python train.py --input="waveform_16khz" --tokenizer="char" --width=256
Rows from expert 5 of block 3, named by matrix and row number. Rows with one number belong to one neuron. Each number is 500 + 50 x the weight over its row's rms, rounded and kept within 0 to 999. All counts start at 0. Numbers have three digits each. After the name is the row's rms in percent of the matrix's.
# up: expert up (model.blocks.3.mlp.up, 8x128x256), inputs 172-214
# down: expert down (model.blocks.3.mlp.down, 8x256x128, transposed), outputs 172-214
up.0 097:387502565501486489543507485399552477468489503467562487508525469479614477559568530476508491502459513563474495455557458439603445473
up.1 099:542536469522541535556541494520476471436489509523537482484487555502561620424574414522509518500505488479486575470509476506535369500
up.2 108:428428459403516533460535486472517442538451524499498479486545482512429528480550441520486444594432490480571519471488560461546373526
up.3 101:465500542488516401556589468567505607502597443469503616560464501431543475525481399550570420477445457447472490486447550487540417519
up.4 090:500505456510498493489460477535534430473501478481489443484496500465431484481609391423443601511530585558550580396517435411532555547
up.5 092:425607512458469529432445508577454522556604522484511552547501486445478537582567550535531541496440611412443436448526508479527503538
up.6 101:521455597470445484513561513574616571482528448556544469502400523450441460504487515452525479538509537516583485514513524419492538471
up.7 100:495475598431472484484425512522481502505544439530420455518492409579492496463502532402479474543535438460427375547450492515491486566
up.8 098:478509470503494536565557485555552448468508458510580512459554434453439440425601491510533471535448510571523526544473473443551567530
up.9 088:504505446362506552487533501504458530460499534522497542468514490545541533388523518446492545595509572552499452527474470496351446524
up.10 102:457490573435517610489545508433572420519617507558504486521560509419470483491549498450526522525520574518451530531582427522555527502
up.11 106:452459479506462534514569472438601546461466571509473435443474537537478532526555558462504518434603603525458453524452420608413545560
up.12 104:488468543451557517490537451515482476518605563463351554522482539562527472470543505562560467480524374635432448527491610471553452542
up.13 095:468425480454458523580406577517533560506551530525488469483552523478550540605470355424436449486505518518548490500450455588510475547
up.14 094:490570536410497532478573490423486517517490497455523528480450514429525455503506574551475502460528568479597492424542493412586514541
up.15 092:500508503516500463401521448468486498523485581541465515479510635472393491514501485593496529602582453552482500456577655492519449429
up.16 098:486513581485441540473596501546506465467370469504450469498392547465408533602466586511498474549505491397593508465479501530478561531
up.17 111:505548519500474534411365479568520480453504505535530506501490549516459512464462460559536516454502408567499431549531445533466558524
up.18 101:539538468489544529556455471430571483543379447520454523409512497513472455500604576455522487417437485423456547475654473412521553519
up.19 097:556499520463521509548575507541568480492538492544471436517460450444513523550485472485525568591406473419551428418484436519564449478
up.20 101:402461539544491516526486534482526490538458477447510428537458537566521538456503465479571478515508481471527490527500469420490523418
up.21 100:483508446635443458446507571367440459530540461409459470493460447452502488522444558500513453516579440604580503561462567534547478497
up.22 104:566460571479483523517504528493565504444522602423557445428547557536461501536484489621542542565474609451515501499489412501527518491
up.23 104:560521610484493498562433482525501504403458474446590517513535526482475523441441519393556491457521463499470523551468478461462490541
up.24 102:548482551569488564477511555573503445441445418503575499472571597583419503552484443453506536414477520488429481588535544459502468575
up.25 104:575489568497415477479473524428515475466483537481526542546420531482434453445472505619530624422463490520461530559545478483574421524
up.26 107:473512429533489447613508463463469538476559427517441485442555528475515503527608417548480547453527541531559468504416459531519513583
up.27 099:457483532529549578486428521484523473546514477524539520562478466578547468567505518534618452500541460509547520491483501513465424569
up.28 103:472395563499474445523490501512429519463559495483537535606450493541515491581575507469599452545493481530550481415464531412504388572
up.29 099:505448526533514583480531517540542500502453579510461470547577525443489463512548500416559412563458485440507505545530463475522525550
up.30 109:549415521528478478591501533443516529467590487481498431612452545484478471479585499567490496430496496505548552397505581515487636511
up.31 082:494459495529491505445552462503442499397560470522485473508474488440472463486439467390516501463582501426597489491528574527582485575
up.32 096:507450637445574535482606534524487526506468564503442495491523531538510497472440481588514430530418575471523445533496534587551450440
up.33 098:511427495593467513520591466501465440450617557505490475381497436557507486475497447497508396534563438520497418557508501502546504580
up.34 103:442576418487500652502521514550615458482523561480465505486500605495478503430537498448521510523463467503448506428549575503487562441
up.35 096:363472466451483485447476500499532412519504434473495460452438443496477427425382545469448569490510532462518536593528524448447531548
up.36 098:438545464528493550521477486443564449452619504481516455559493471416471423547452513503561494546560484475449564504417532518558484573
up.37 090:509517511541525433569541486516517481602513465527444439561514474570548481447517433486488514516523414416607422543513462476546505498
up.38 108:454447529368390568480491472618531492609530482533537555523439522510480550414507533552432438481447580502503457523504442411530536551
up.39 095:477440458562572456536400469533526594517509475420545406546502492492542533417541512537544511572508544483595501483613458462477558458
up.40 104:575457460454491534515461529503560447506562559541538544411386494523485439475450528514553449504466556516478433497519519555567553519
up.41 104:496472484396510614414542456472436588492537429520479552510520476530472494477490510500574423536466525512536510496462524581460589485
up.42 104:471534500449546534564459554456403506475602553481583544476521605528549463484485490509460467398539445493560555414497524517510402464
up.43 100:464496520580532466545516562535502472540472447567545515546472438538483451531440468516522558491483423512506492459429533504582543571
up.44 108:470506508599584474446484496502469473522528523516542520524547388504603462438383503357522403456509477468441436497454492473582433509
up.45 096:440517509493362445485562511505550529481473590476544447595530512418458399476470501543501505514543545566526502566494518455592479477
up.46 103:490467493493543386475570509535534408611430482445471464482486515602546437547446569500545480518506491595430466495512588499428510587
up.47 101:525374459563531518493486525426539524487543463464462525566579555612497558489387514486423424542500524540421577542458526566557560449
up.48 095:536496614408487553444517512505541629442488550470484518504519559550373511555510499417382534472481515541528452541560559465472467506
up.49 098:511535516558517544524409564437417506568357464537404518449471409558522488549445489522461399569468506410553492583531540531523526473
up.50 106:461436535553501521471570567480492572545571556470462488542579419557559537431501510550479425478382548519408458473515518506459527599
up.51 098:550535584539472491462526462543553518512510524516504450499484439433529543497533514510522498470442495487489557434535353464541581459
up.52 100:519482569474505611452586510514436540513398557535569531556427574539470498488453540393570556511481472580429525522456449450498516602
up.53 093:570502495405512466502491521481609463521487483437530476429398572456498446571484581502506563548529448441532534571492424446557428494
up.54 097:520522514541574552624615547465534559462545548512537526430441501466455443471603531421551531455495513605402541432519532504530472528
up.55 094:457553494496542511432521532587542547502457554461436546447469498498469479469575537443583667528452490554402606435476460471451457543
up.56 096:433504488500535455544521448560488503522432468521483494532521477459369521499518463474496443571469532582476517488566652470581489424
up.57 104:541421515448486552548498586506483481595534463485493486573437530528447502536472497493573488614469503524521486568383526520519425554
up.58 100:511450426588518547464533426539477525509555427474584482490475537540459519543465518391534487560500479460548536433457472501529542473
up.59 096:451542600576522478495408562547582459493451445496510485579434427522502476462483457433510462444503394535487478500479480498427511498
up.60 097:541492537418444544502593526449489523464545552434471548517453480407437532496543442466564510452465443474546493454554545465485499533
up.61 106:498474595522518428486485474463461541380423528529471503551524516554491525430497506486656515390472461574508491442476483511537442550
up.62 099:506491513448566432530486551466546418476486447520498483551497508444497480537479556480522598503508483564463445504480515576571526549
up.63 100:415536463514505545497556542422521502557417557454529506446533446577592391510605522483574481487384425461607483551546444523482424578
up.64 097:422402519480529443505470515430466469545530512450489398526363484516487495453497468490571517527512488466528485570608516450492491542
up.65 104:505485434499588581476494535511454525474490537451432425531454464552472463340396523483531517449503472543572527596531513477580532517
up.66 094:429495493466441454497496583544489539456525466459523487554619555520452367383471384352472503572515547546476510506499461481460532513
up.67 112:511549563518599556496455576489516415515544530560461451491384527575590472503433487399527462490433453433479529577537519536561592565
up.68 094:508571465440554521520444459472473480433588423464471481513432488497588483515432541559451504486552426488489455478539455520447582561
up.69 103:542455471509537372468532502485393589500498548510462470581572531413575433523533488573518399563495560520544484515481481573473414557
up.70 096:501421530548567543540542542534464572379515560543480528601500536460454493446515509413437512472532416492470521493528542549496520550
up.71 096:547428523544527498483523560535507490420434511509557468546543520559513491553488535464502480542435444398496495464463486479578543489
up.72 105:380524507499510522571624538504484435534433569506463466443593531477481490495584470451461478466450491517492533478494502420562389526
up.73 107:495504483518442523471457501450567514484505517407456475466592584532479497501415550531486590487450502546643459417566565532539464476
up.74 089:537481451464480503500466489400480492565482490522467513595453445409608559587535437510511428521571525437527491393446649565420546506
up.75 097:541478553542576471488570495619516529547415626455563444491528388504496509557449386428404585528509591517588497466525470449497519493
up.76 097:568458466433414598562607489478544485554462569433475476488495505458457544501478501451594511458487563542500444459463566573464539508
up.77 104:485429421529500476510485508500474557600463443535526498516527513475520529483567506487503502484547494382509416517513479379497467489
up.78 105:447491460644394542532454428476487514534534602449370530596513499511521429469524558377482569535537450589506455515507521503457514467
up.79 102:515435491426531550514489464522473562465592506451539341526446542501454480520387486490489535521480557504553413489657467473446546445
up.80 106:434521411463499475517553412588492493570452601475548486467481548456460454547443509520511489557536511427419487527508563350547485509
up.81 103:446481560526489474533541464501553443554494553488428538501407438576511453483602438506550498503519539356525397527515499531523386479
up.82 089:462568536475538498455550504512483510508505430512503462396418502474562520487569496541479578564505526568487506486419563515443551517
up.83 102:572427596590502485512459545510418508525482626564557469587515482502469518491595510482604503481481484468402538480458454438470471457
up.84 106:512520552527471529522560482467561483490539509517471419550461511457623544429468518488540494597518477533557520517613520474333485473
up.85 091:452487484502497524492429475464533548412401500403490504541468471476475410568514574519442576582385517495420578527484444525480487531
up.86 097:416462477494488547424514538510508533490508397457423514539525453418422457435546567482451550532464419473456579541550474450558555538
up.87 087:488502494542403466454483477581583520496520623546596495570493444558548560462560445483531480476493445504514499510542457507429540506
up.88 099:489437564432474533488534507434519426435478543509527472471456468539460398487471414411554467471466487503524504450556565491470550578
up.89 101:505542604521382451493497563569560497502576475444337510527504521472459461418493526524533492565476453518460530471499557483585492508
up.90 099:497503525584598494500538429483575544387565533445464472528544480494448482471472502463464596395457490589436428464515442546575487455
up.91 096:486476381538365498644455535595475487482493440536513502539628454539471482422491429426453442441443527488583466466485403560445444468
up.92 096:496490558488527570446583538590522486493550613466516474528528513498582500580467494481524513523558463443463443466623557544490504486
up.93 091:415501543539555482438465500472572517594619532472409437523540528379497493465470564561522544507467569542524510492519508540416503534
up.94 109:472539547498567573425523480461513464509528602499544440477483595537511485503388477513498458443612515545485583527488490472595466506
up.95 101:472495517473463499444426518407566570492567407467468569570470481515562447442548513563483538511452510455504503465517542449554416457
up.96 106:558521484541556438503521560512553487445549523591503472472535504553480456523448563509522473567495616555464508474552579467555448513
up.97 097:522504527594572550564508510417444557544464506529461534369484578487414458586477477455546477534543473473526484555570593458486520514
up.98 097:470541473530503491425464499449486518532510422522552513561592514542447456459473404515421466521513466501496476497501534460566449535
up.99 113:463485601447537520432502436537591534382490507500552478516579428539451464405342431431397519448543571509534430526508445574503474508
up.100 101:457508546579464506442460556516436449490450547505444544557525431542526532491444526535498515513535539419517446538477494451535430502
up.101 110:494391571466481552457567572442597473461426514516426452588548421579535486415490504478535467486553566552401580503546495481437551532
up.102 096:477443478510561564515446477531477322497456557436386396520518429502499465396429456442575484476563489546484463481572568491408500486
up.103 105:521497554496519503461542639494537453452497548476419488541458510383441527506481508499500490536471430516544399537496519503507535519
up.104 111:493549518521423530521434532488420441464439503518492460433427493495499585456474495476528487497419459538546537604457417475480477568
up.105 099:373508486513409495362439565538466532539510550498500401429518502442476588521496413499582525474553460534552458508492524489474520556
up.106 111:490527528590480394500532545531478451440494482495404522565660474550533430461511451519390417533391454582539494519485545508476576563
up.107 100:451501417436537453487563435465525517474452469472509560514488465500487526441429490500459514482564415571508455486584562457491531505
up.108 099:421535560602510542559542565640526457476393603553585496507500494567577501497418515533487490495485507408477421506555531496476537461
up.109 099:532541432487412553447453437481513602484595618467487490584478520523521486487452413547425402517567553589495499435477448579433462596
up.110 096:498416529558414432453464488419561509540529586478530467493495534526571533486396472575620432518397462496464447446423532586515495439
up.111 111:514456495481398498482484407492571435510481504509557462513536508559532455512431550414517526520480501463518517487432428469539516539
up.112 098:398558474492549491551586554444430569392522592477411471501439465472466492456543568490535507606516458530522473466545444520514477468
up.113 098:497488480602531616514549500439486565381534522504502505469427559457361507470487452412531468498503552520453513433534509473473462451
up.114 096:500465582475591474458513436458563511515420488496520479435507528518510529478485513444535500447474438483540553542515517507523544509
up.115 110:444430560501592503478516461509591480485485517469516472534517427486519489429542397628560467513591470400459534462544444579544514471
up.116 093:578518487390503444608477505491527547496505462505612509440507458382512478579384475616468463576469491478550573502421523520523508500
up.117 098:547577478532552428515484563440544450453525566501499523530485466535465481473465477419578489515505482471416455487458526540508488562
up.118 090:474497488434614591508448477488501436396503497551414473597459475437466457447474484543436487475476543484572490536515467468602524522
up.119 098:505495488530554539493537570520383572407518513494446431428464565478471484496502554544508563447489495572540527602488474550454507531
up.120 086:536537465513427526417532466501481598458454440511414431509426501450470485568487507454552482540468514414456591519423442433487562593
up.121 103:541469546461502529503607546512568551493530554523429493516526469482595464538495562458463605505530387634591453509491518470534526499
up.122 100:541485531498488411556583445512505479448396491531555461470546478495580478431544503590427472428501578460454447424391502516469434479
up.123 096:546447488643523438476557452520600464546568454491481508414374426545527531510545526408496503440575449463538432486471492500577530491
up.124 102:518476434535589524395488434542554466576402524510540476537400624565537503543418440485573505529531522508486463505465572425530513470
up.125 109:430533471463450498499471530518518525512493467510545542456430510586506480482494471524463515550519486407514411493432538582475570493
up.126 102:460595496429517555475488476561511593471459514524463479551492569516529532466602470509500555424546509507547521475464532392611514582
up.127 110:484509469470488444546496523513458509501479443542393557491553530554432544479504580512472514525485577444483548551508490488581488555
down.0 104:547441438522551509551510451546531546471498381529453459517496410569577520414514523496507459488377466476467472545436570537459508432
down.1 100:462414553489495484496537514492527411552462602464569448371532541488457423526514512547429492479520556465492463582522492531572503448
down.2 101:428546486446467585531530491526541508588496537492449552528470511504518537522613430459576525441524533602483513503548530588480500537
down.3 100:465469446573527505509518459519528544420573491520396540483477558496577514530435480535471504470554482530541549470438497522491443489
down.4 096:537512468493471489477477405533494546476468456473518547442595586430537485480481490462502514454440576495458539612464539527508432499
down.5 094:458496498670517562517600448475540485523493521595514479405442492451522496509481498517558524481483458532546361545518399467462566436
down.6 091:514482545527555462537338542523488437457486412434610500504469514448523464499473459438461538572589475528474489460339541437572546490
down.7 102:458464545507559499451436498567361479525527492416504480442565430464470670454550544425474474442534555500440432447512549485523472517
down.8 105:505470444563610452501525439530602475517556530542470481506450487548434435494429509471501427505482535544449477578439546426529525482
down.9 084:582490555541516494436488497511501415509639547471569548546522422540512529428511414454473514412622538477517486511482515607554469491
down.10 099:507506517486427444535542569576459427497509564537545491529470534524520563537512557581548430454605487648567473462559550538517502555
down.11 098:485493550490427502433622480580560639487525468440450512465515460600527555500512426587424445444502521393530541538482407474415550469
down.12 108:607437445433511485466437533433465534471509513618430568446495481499492509558564523514499541495455479479381552499518490517513491440
down.13 105:523479503500461470428496472521454451486503512422448503505498536478488476554621579487461455523420485496565488459507437416423535538
down.14 100:509484604492527601389484472500494508509459508524497544548553498526447531515516549538467410568408492494388543570595593549471491505
down.15 085:564470464492552540543510495495527490402434554471531528448511474560571611477554503519502517490455460481478469456545522620498565570
down.16 099:594455599498554574459485545476480452534538420530454558519501552483562544569480472519518519544515433479458560480534473545406560483
down.17 106:552458449510408545463571522474492593514454475391514467466508482442550460491497450497578436452465492529548436519490464514450559410
down.18 102:530561537487505545443473408512546498483509487472648455498523418650427468406473420513515486498520454478500490489483510511506324560
down.19 106:547430580521463520516479528551475491533464516468434496529464548447470452451516531516469418562490534519540483458498517424457600507
down.20 090:453435533535508545444578478505577401491523491543499526513410483490508549513494447482500489521551402429415467536429490478493539529
down.21 096:445515524545516479482512566492537486499559513563472443518518448416506507484504433479417575583544520521561469479466532548500610497
down.22 101:557427520491529492437568461379459530470532505542503528532463605595413534442451616420463584494487581439569482501474542459434506499
down.23 106:512438524513484527520435528518586505440458420454526472470442386508489537572525567539466539515446521498384488485458511522452486519
down.24 100:406456468523527539477503393500526520433553476476454430511501530540528423433552473426448508481540470558506473379481482429479478480
down.25 106:424511483441466499548563507520504424413480449500417551521533517494527498520475553547535504478490430456499488582456340514519461474
down.26 094:560512500485518471415399520491457479550475450471529494526519476422487510544449428437544538477505504461490470473481454432576486498
down.27 112:473469545440475432494478501531496509536550493493536484532528496513440471552570509478494411579554511461434495456462498517543504480
down.28 102:437515522494500531552480463535612505410505473505621507485510479507507525544547417503462407471532443408454498537440446568515516512
down.29 105:512525475493475476494477546402545518465536522542544487467343536484560547505558497513447457532529472477586472539548433461423549573
down.30 107:462491485467490436470534561523508602607566461530516533520512465538526554577409446574412566498559490561526487560493532431422522625
down.31 083:543569504504476454627505507419517546470437482535532509463495560596529535485442480482591540430504487472448458560542447448385484513
down.32 099:526386529416403492486571550516477527440580495467379468546556506545473584501586425554487500519436507582443551450591488544515465470
down.33 105:473483461492490534592523447445497527544489451472520470547505532509548515541444494548473469460542503512432472532519423579448540497
down.34 106:438514479574534495529493522498473525558470444437477478496458398484445507502573563517499541446456464512523467454496510534506498405
down.35 101:492609457536371375392478438552518525466462534585497508541414529512472539575533515509550543559423438465468579479521492551498560431
down.36 100:552474490467547489490451494475489494458480468497493487549417375469616533483487486480513449552492520464476458463472535460383600436
down.37 091:459482472460563515513521566533490420446394490475554507566480549485471482433429459521465532554549515615509456504495441473453556491
down.38 106:482504566601472547519425479560587515521494489495483558525467492498466466411488522523515569517546490458568434486541508576524470470
down.39 100:494435477515445602471581474460551491460458510449534522459511528468522405580490557468474524498627539499489495581535550581490585451
down.40 107:535526411553503448540465543451521628433457444496537487463501447594441541447498630395559569489438438515485476577526530581435505442
down.41 104:555527471510489544476530527493533389543513510533518397528488521521550550507443484539520494538538544435480440528497485463480560474
down.42 099:517404595487417518504570524515522458505444530503406485462413495459420467436445524485543449502569468511466459388428477417557554543
down.43 100:529483474565505397484418525467452523511539537472529473482437439508539531543501531467507541516500522433404513457488541484531500557
down.44 107:516514544535506529423461409463510582601477483451456554463442482452507576516509483433502498412481479554429511511464534509503527528
down.45 097:507418518495535463550460467515481508469510543492571506530544473540551501537544472476568535498526444502458550433545502497567519511
down.46 104:490580506437473380566348428406472472494490489547477546483496522414482511522507510385462490473480519506400496551549476529501364474
down.47 102:569531436490471508491537487522513493518502457479568445530515538464503474471487412553500519503599577463454561485481453462402548549
down.48 091:408582619386536507423379422583485512587498443481560526589539539500472532506408460465505536485415582478559475505472439433578483634
down.49 102:475469454476502546471476490518459545462520504525547577555551531535506535622557469461503489495523351591459543488477482463515438529
down.50 100:469541505512510533424498468500557449469465516455474574505501453524535492527502552481470415500528510543438482522559523434609474517
down.51 092:581506424567475522505469507498555569497504507477579491559543508493516448483404469475464476426469433480459532625494431519510454476
down.52 104:452496474474511491411468529485487539626365405549584527415399557495553536512479586471481487466521498491491488395463461526441461515
down.53 104:603509440483395496473548520505436475461566453599446494519467464577484436617561526440501550425523528596477484458510502484506518556
down.54 110:508480491531516461428499528506531546509464410520455428423438516516500545455580525641484469474495407524492575461537521557461517435
down.55 098:551529498612437421512580486584515530486439559492510497501502496447500537448575483492476569438568502493464520519492422607542474557
down.56 091:405483415496482549458528585343444528529372508522535463506516502502503506463522455481451519522515524511513489427430507537464538485
down.57 104:545514427484521563458553493424523550445559563375500503432471473410566493520446549399537403541524501529501455437457436453462421530
down.58 100:375522499496400466494460574559466450431532479458512488433516546466372521488466419520506633444501538467417550538475578468532479537
down.59 107:474461423550515454488396464454542501528568453508564564530492529554504494458496423467596455438550451527498451513587579494540540451
down.60 102:508395509517450558507623496366525424439487474524543483546484580370467505492511497516525503446480529505497587475501508470479503424
down.61 098:505478498508526469486525498470558547474470431469523505467429535597452456550548631490508502435486480523607511585507535519453458453
down.62 102:461550491463477463567557464583518539462492479432501523527502568505467410577540486506474525527560536438509604572441539528448502464
down.63 100:511549471513552496500419539488400449572483587392587532579543482481477629551543529473561531466599542582531480479479484463462569456
down.64 098:418528499505516511518601426476464579546488547555592497470498480468416524613539484501525465450597467496466467573446451494461579370
down.65 104:439469534574452521439455494444485584458520489493461530511469453518500467544385450505471529491567480479547487439499533576533489477
down.66 103:485480575451478587520485572460533577477538489547476451517474570510516516580549554583513481504638575466508578508422583614502435500
down.67 093:497544508474462505526422508587460576500430551404496456445422452524448551428481496530429469538453528441576461492511582504514495507
down.68 081:569492509460539536506524557536519522556599375573488519406498519500565442484572493489526492496465521417560448472436492402515473486
down.69 099:557504444438386562532501509423388582531468485521540447538535521436492503405500414550460427458469543521534499545491541472444518501
down.70 101:519399466500492528590560507527434440573478484624510498530465511445456507563443428565500461470388539435509573456490472611529498468
down.71 103:523437405511476419463451461515513473466473439508433541496510552512606413596493494476543483503439467509524481479532543561496462462
down.72 104:495466506494552574487493639470435384538392486459533653504491468515460504444478466481522553475500505452478431542482517399502514441
down.73 104:519549463443481522524514504555441535468488493469511414562484550447489515438531481466467379554544448560484620587440547510503473533
down.74 080:481539478574483557527454485504484530461392526563571470532517494544450428489537470434552546464471569479530496464462497420536494521
down.75 105:344465411479514465515524362469499586520462554503420428539563489497580513472532488420505519451507539526420528474468537422482534545
down.76 111:469531558549504459406481540597502478522501507453490419473412437517498494494559490554562518567555487544382499441519571465513496507
down.77 102:464499453575560536497557522445555412497488438484459531479563463471514424452499477407536515523597497511507436552567494526507468518
down.78 106:452397453558528505435507583470476538510504482502573457459552520504447463627470429549588457500446458544418576420475472559501455498
down.79 096:461497435549422465556434418445514485560414493498451481490461511448503481490568430510500550442571574533482537471567499504464489432
down.80 106:524522473499544553473444506485477457511467535396593525579492576615541460448455482441348512422576479540499488538481518496406594468
down.81 099:450503537514509590498482537435565464522540634509528570495492478524514514464483517546420495483435535543587417456519622485489596548
down.82 083:457444621498569484460445457629450495498542430513451497535466475500496554493450538515510536478499572496475530487397464481586456431
down.83 102:518547494540507523585517431452539478527545565526579352530472489568551555526487499467491454465424458541514531562480541513467459476
down.84 096:496506513478486496494443592522577621499477473536427514452430567567446550464512537504488529452515539586451473476530488446525492495
down.85 101:630494501538585522433493569532450524511631531491435527600456475531413513515422466487375605481561443470470411590450470547551453534
down.86 097:476511370464576535488560500486477472549496447502469551495499451470534526494510491510448563466457467466526569469401520595504482512
down.87 080:557436545541533427459455475517455600534495495481438624465540474507463519530515514501520566529503595485484507474437478407484482610
down.88 100:494547401600432524511580542564440522448554467577449519536457517554475492560473567549463528416482577406495643493543526499543547538
down.89 108:499411424437497573428537531579552462426499434503454587487525450473517424547494467524589445555471432453521435540532482530507496561
down.90 102:422525419484472508533526565519491552473495511481490454492517479496531379524586412465491559545601547535556429451545502489575516436
down.91 084:548557447451514558457468517400406452433560429428545479409471487542512373496507509505489538532471516555500475528420457474494514477
down.92 105:516480515455459541483469503501485418454571446516593394446524525479589525525485624441430529518526524560494492511510514523532541555
down.93 085:495413611541567544542436526534542554564638464551483544436530505511495528365501445408412638566545463528479529547542463470483493444
down.94 107:578460532569490553461460465475427533503417451506467525463436498494556568471488535440526506601483560467365466585496534485568500438
down.95 108:446489520480461465505502464480596557471465531475457377480494401410440451473569496485523523532528512495508507530507526408425530492
down.96 104:470548510426461505418579500452357471543510468474497593492504461529562487477482443534506456594486456460543461515446501515480350472
down.97 101:457345479517563517576396469536432504557543499522525550555619513472497507500510492571486486469532425602551546552498536467495474472
down.98 097:529423444514517442517458482508433523482454488418530544459460538477514610545427411470490485444494585444451409408538584567471415413
down.99 101:451527467546446496514531510505496494431545516461493424583505501519487465524527500392524483512492538490586517528509508495529566455
down.100 102:547521484503462560563511477480538479475508506540456518605543538513536511579486487422490467543472577447417425546455595522513526433
down.101 102:445475552446483456455460588535503447557523479541529543474498481579455508495583482586522495505521567488509416521526526502465491527
down.102 098:452550455459551427557516451542469511523427517433475534495449547488459445510424485507569571575434423498493427493525531528530482567
down.103 100:491489492544472534542486434503560548442451454600472491538487438508520500540565577487488491457595530449512490579471445558504568469
down.104 105:483430490475535481430551521591413477498478467428441432505485475440526438563558475438444425550511464512477618515511582513457544439
down.105 106:474475467500404583448482446449520603484485430476502618462510504579521508589532565531451573478439496528470520450518507480407503556
down.106 099:638449558609445451474509519480520468470445527482521477516501479507452584519500435544464508502542490517439511554497513399394414508
down.107 107:498456505421555474443487464387495456479517432406611499500624431464516456550531506579499396575493496508526474504359459466454410659
down.108 103:494431462546485520441475435523589540463465545450473503460505467460439549507503466571546499496603494446517464514436535554511600489
down.109 100:514520395539596418458483500530492504413404555500494485614599431408462472520472537457514495508427434557553478523477402459579513427
down.110 101:489506579446416558465605523506501560510575529548552513518536561579495455574456547546508557464372449418489490496411505498457538459
down.111 098:422494447527535537424478578409461595393545502482412490513484459448538487413521487485535538539431483599529550459453470485479458581
down.112 098:498416396506516381568527470423430576511491450519460470471487514478501593461514503504565505499453360430388506486542475522341463475
down.113 099:488540459446486475522538512548416495447462550437435445471468451551479463451441423419452520399485547536556487451476423530583458516
down.114 094:537434590528602521529535408485475439506408537564483482592505437530517518606543535445431527502456502500520555538451548393558490458
down.115 096:527451447526412546485533523417470544447486505485439443499406514485564480533469472483527496549444391585515460481510513573473473370
down.116 082:445515532471500504524410512474494441499487459534477593611449486488478517428498565465486518420501559482521571516531618499492530458
down.117 106:440558496543512581416470473460502580586458457380492507508468519487437579530479560425549477455540514498481432457473518528510472587
down.118 094:493487456504468482477467539450522484631509561528451487469540500454450488531499470543568503454537467588512557487547469469510604458
down.119 103:500498493547475542456505505520454502466458479539497362456445538455509521513497481377465501492448446529476507523487569431468577509
down.120 085:561529504430487589464508505615496462484536505466489476481538470500540546600513515584457518504447438484446487410416478443534553521
down.121 100:415531550557451500431480518465571529508486492470494413608370607548539505511490524462463535548564383556478507531409592472477546536
down.122 086:525514486615531458506444449486560511521424584424539438483483482507596438483408402436437397485419576454497495447515508493496456520
down.123 100:525540546546492523528565469417510496516507509462479511573452454462497456470471466505517486465478501526557447527448335512456452410
down.124 108:513510449524402512429519488547522548505505524472540574506496519526472565541438495486517471466522481519467489453499486511366565494
down.125 109:503558582479392496530543435422514514418481470516492567581511439495581479484436513486562480422408533556465507520522517581458545448
down.126 097:460457547482440550435536582537494453530440532449577468431511565557546575370526408565530516509494518485544479448500480605557481464
down.127 110:451479527526571527470468467486487463501483537469505534565530412492475574516453577576513541520538479522552512547513470523487506441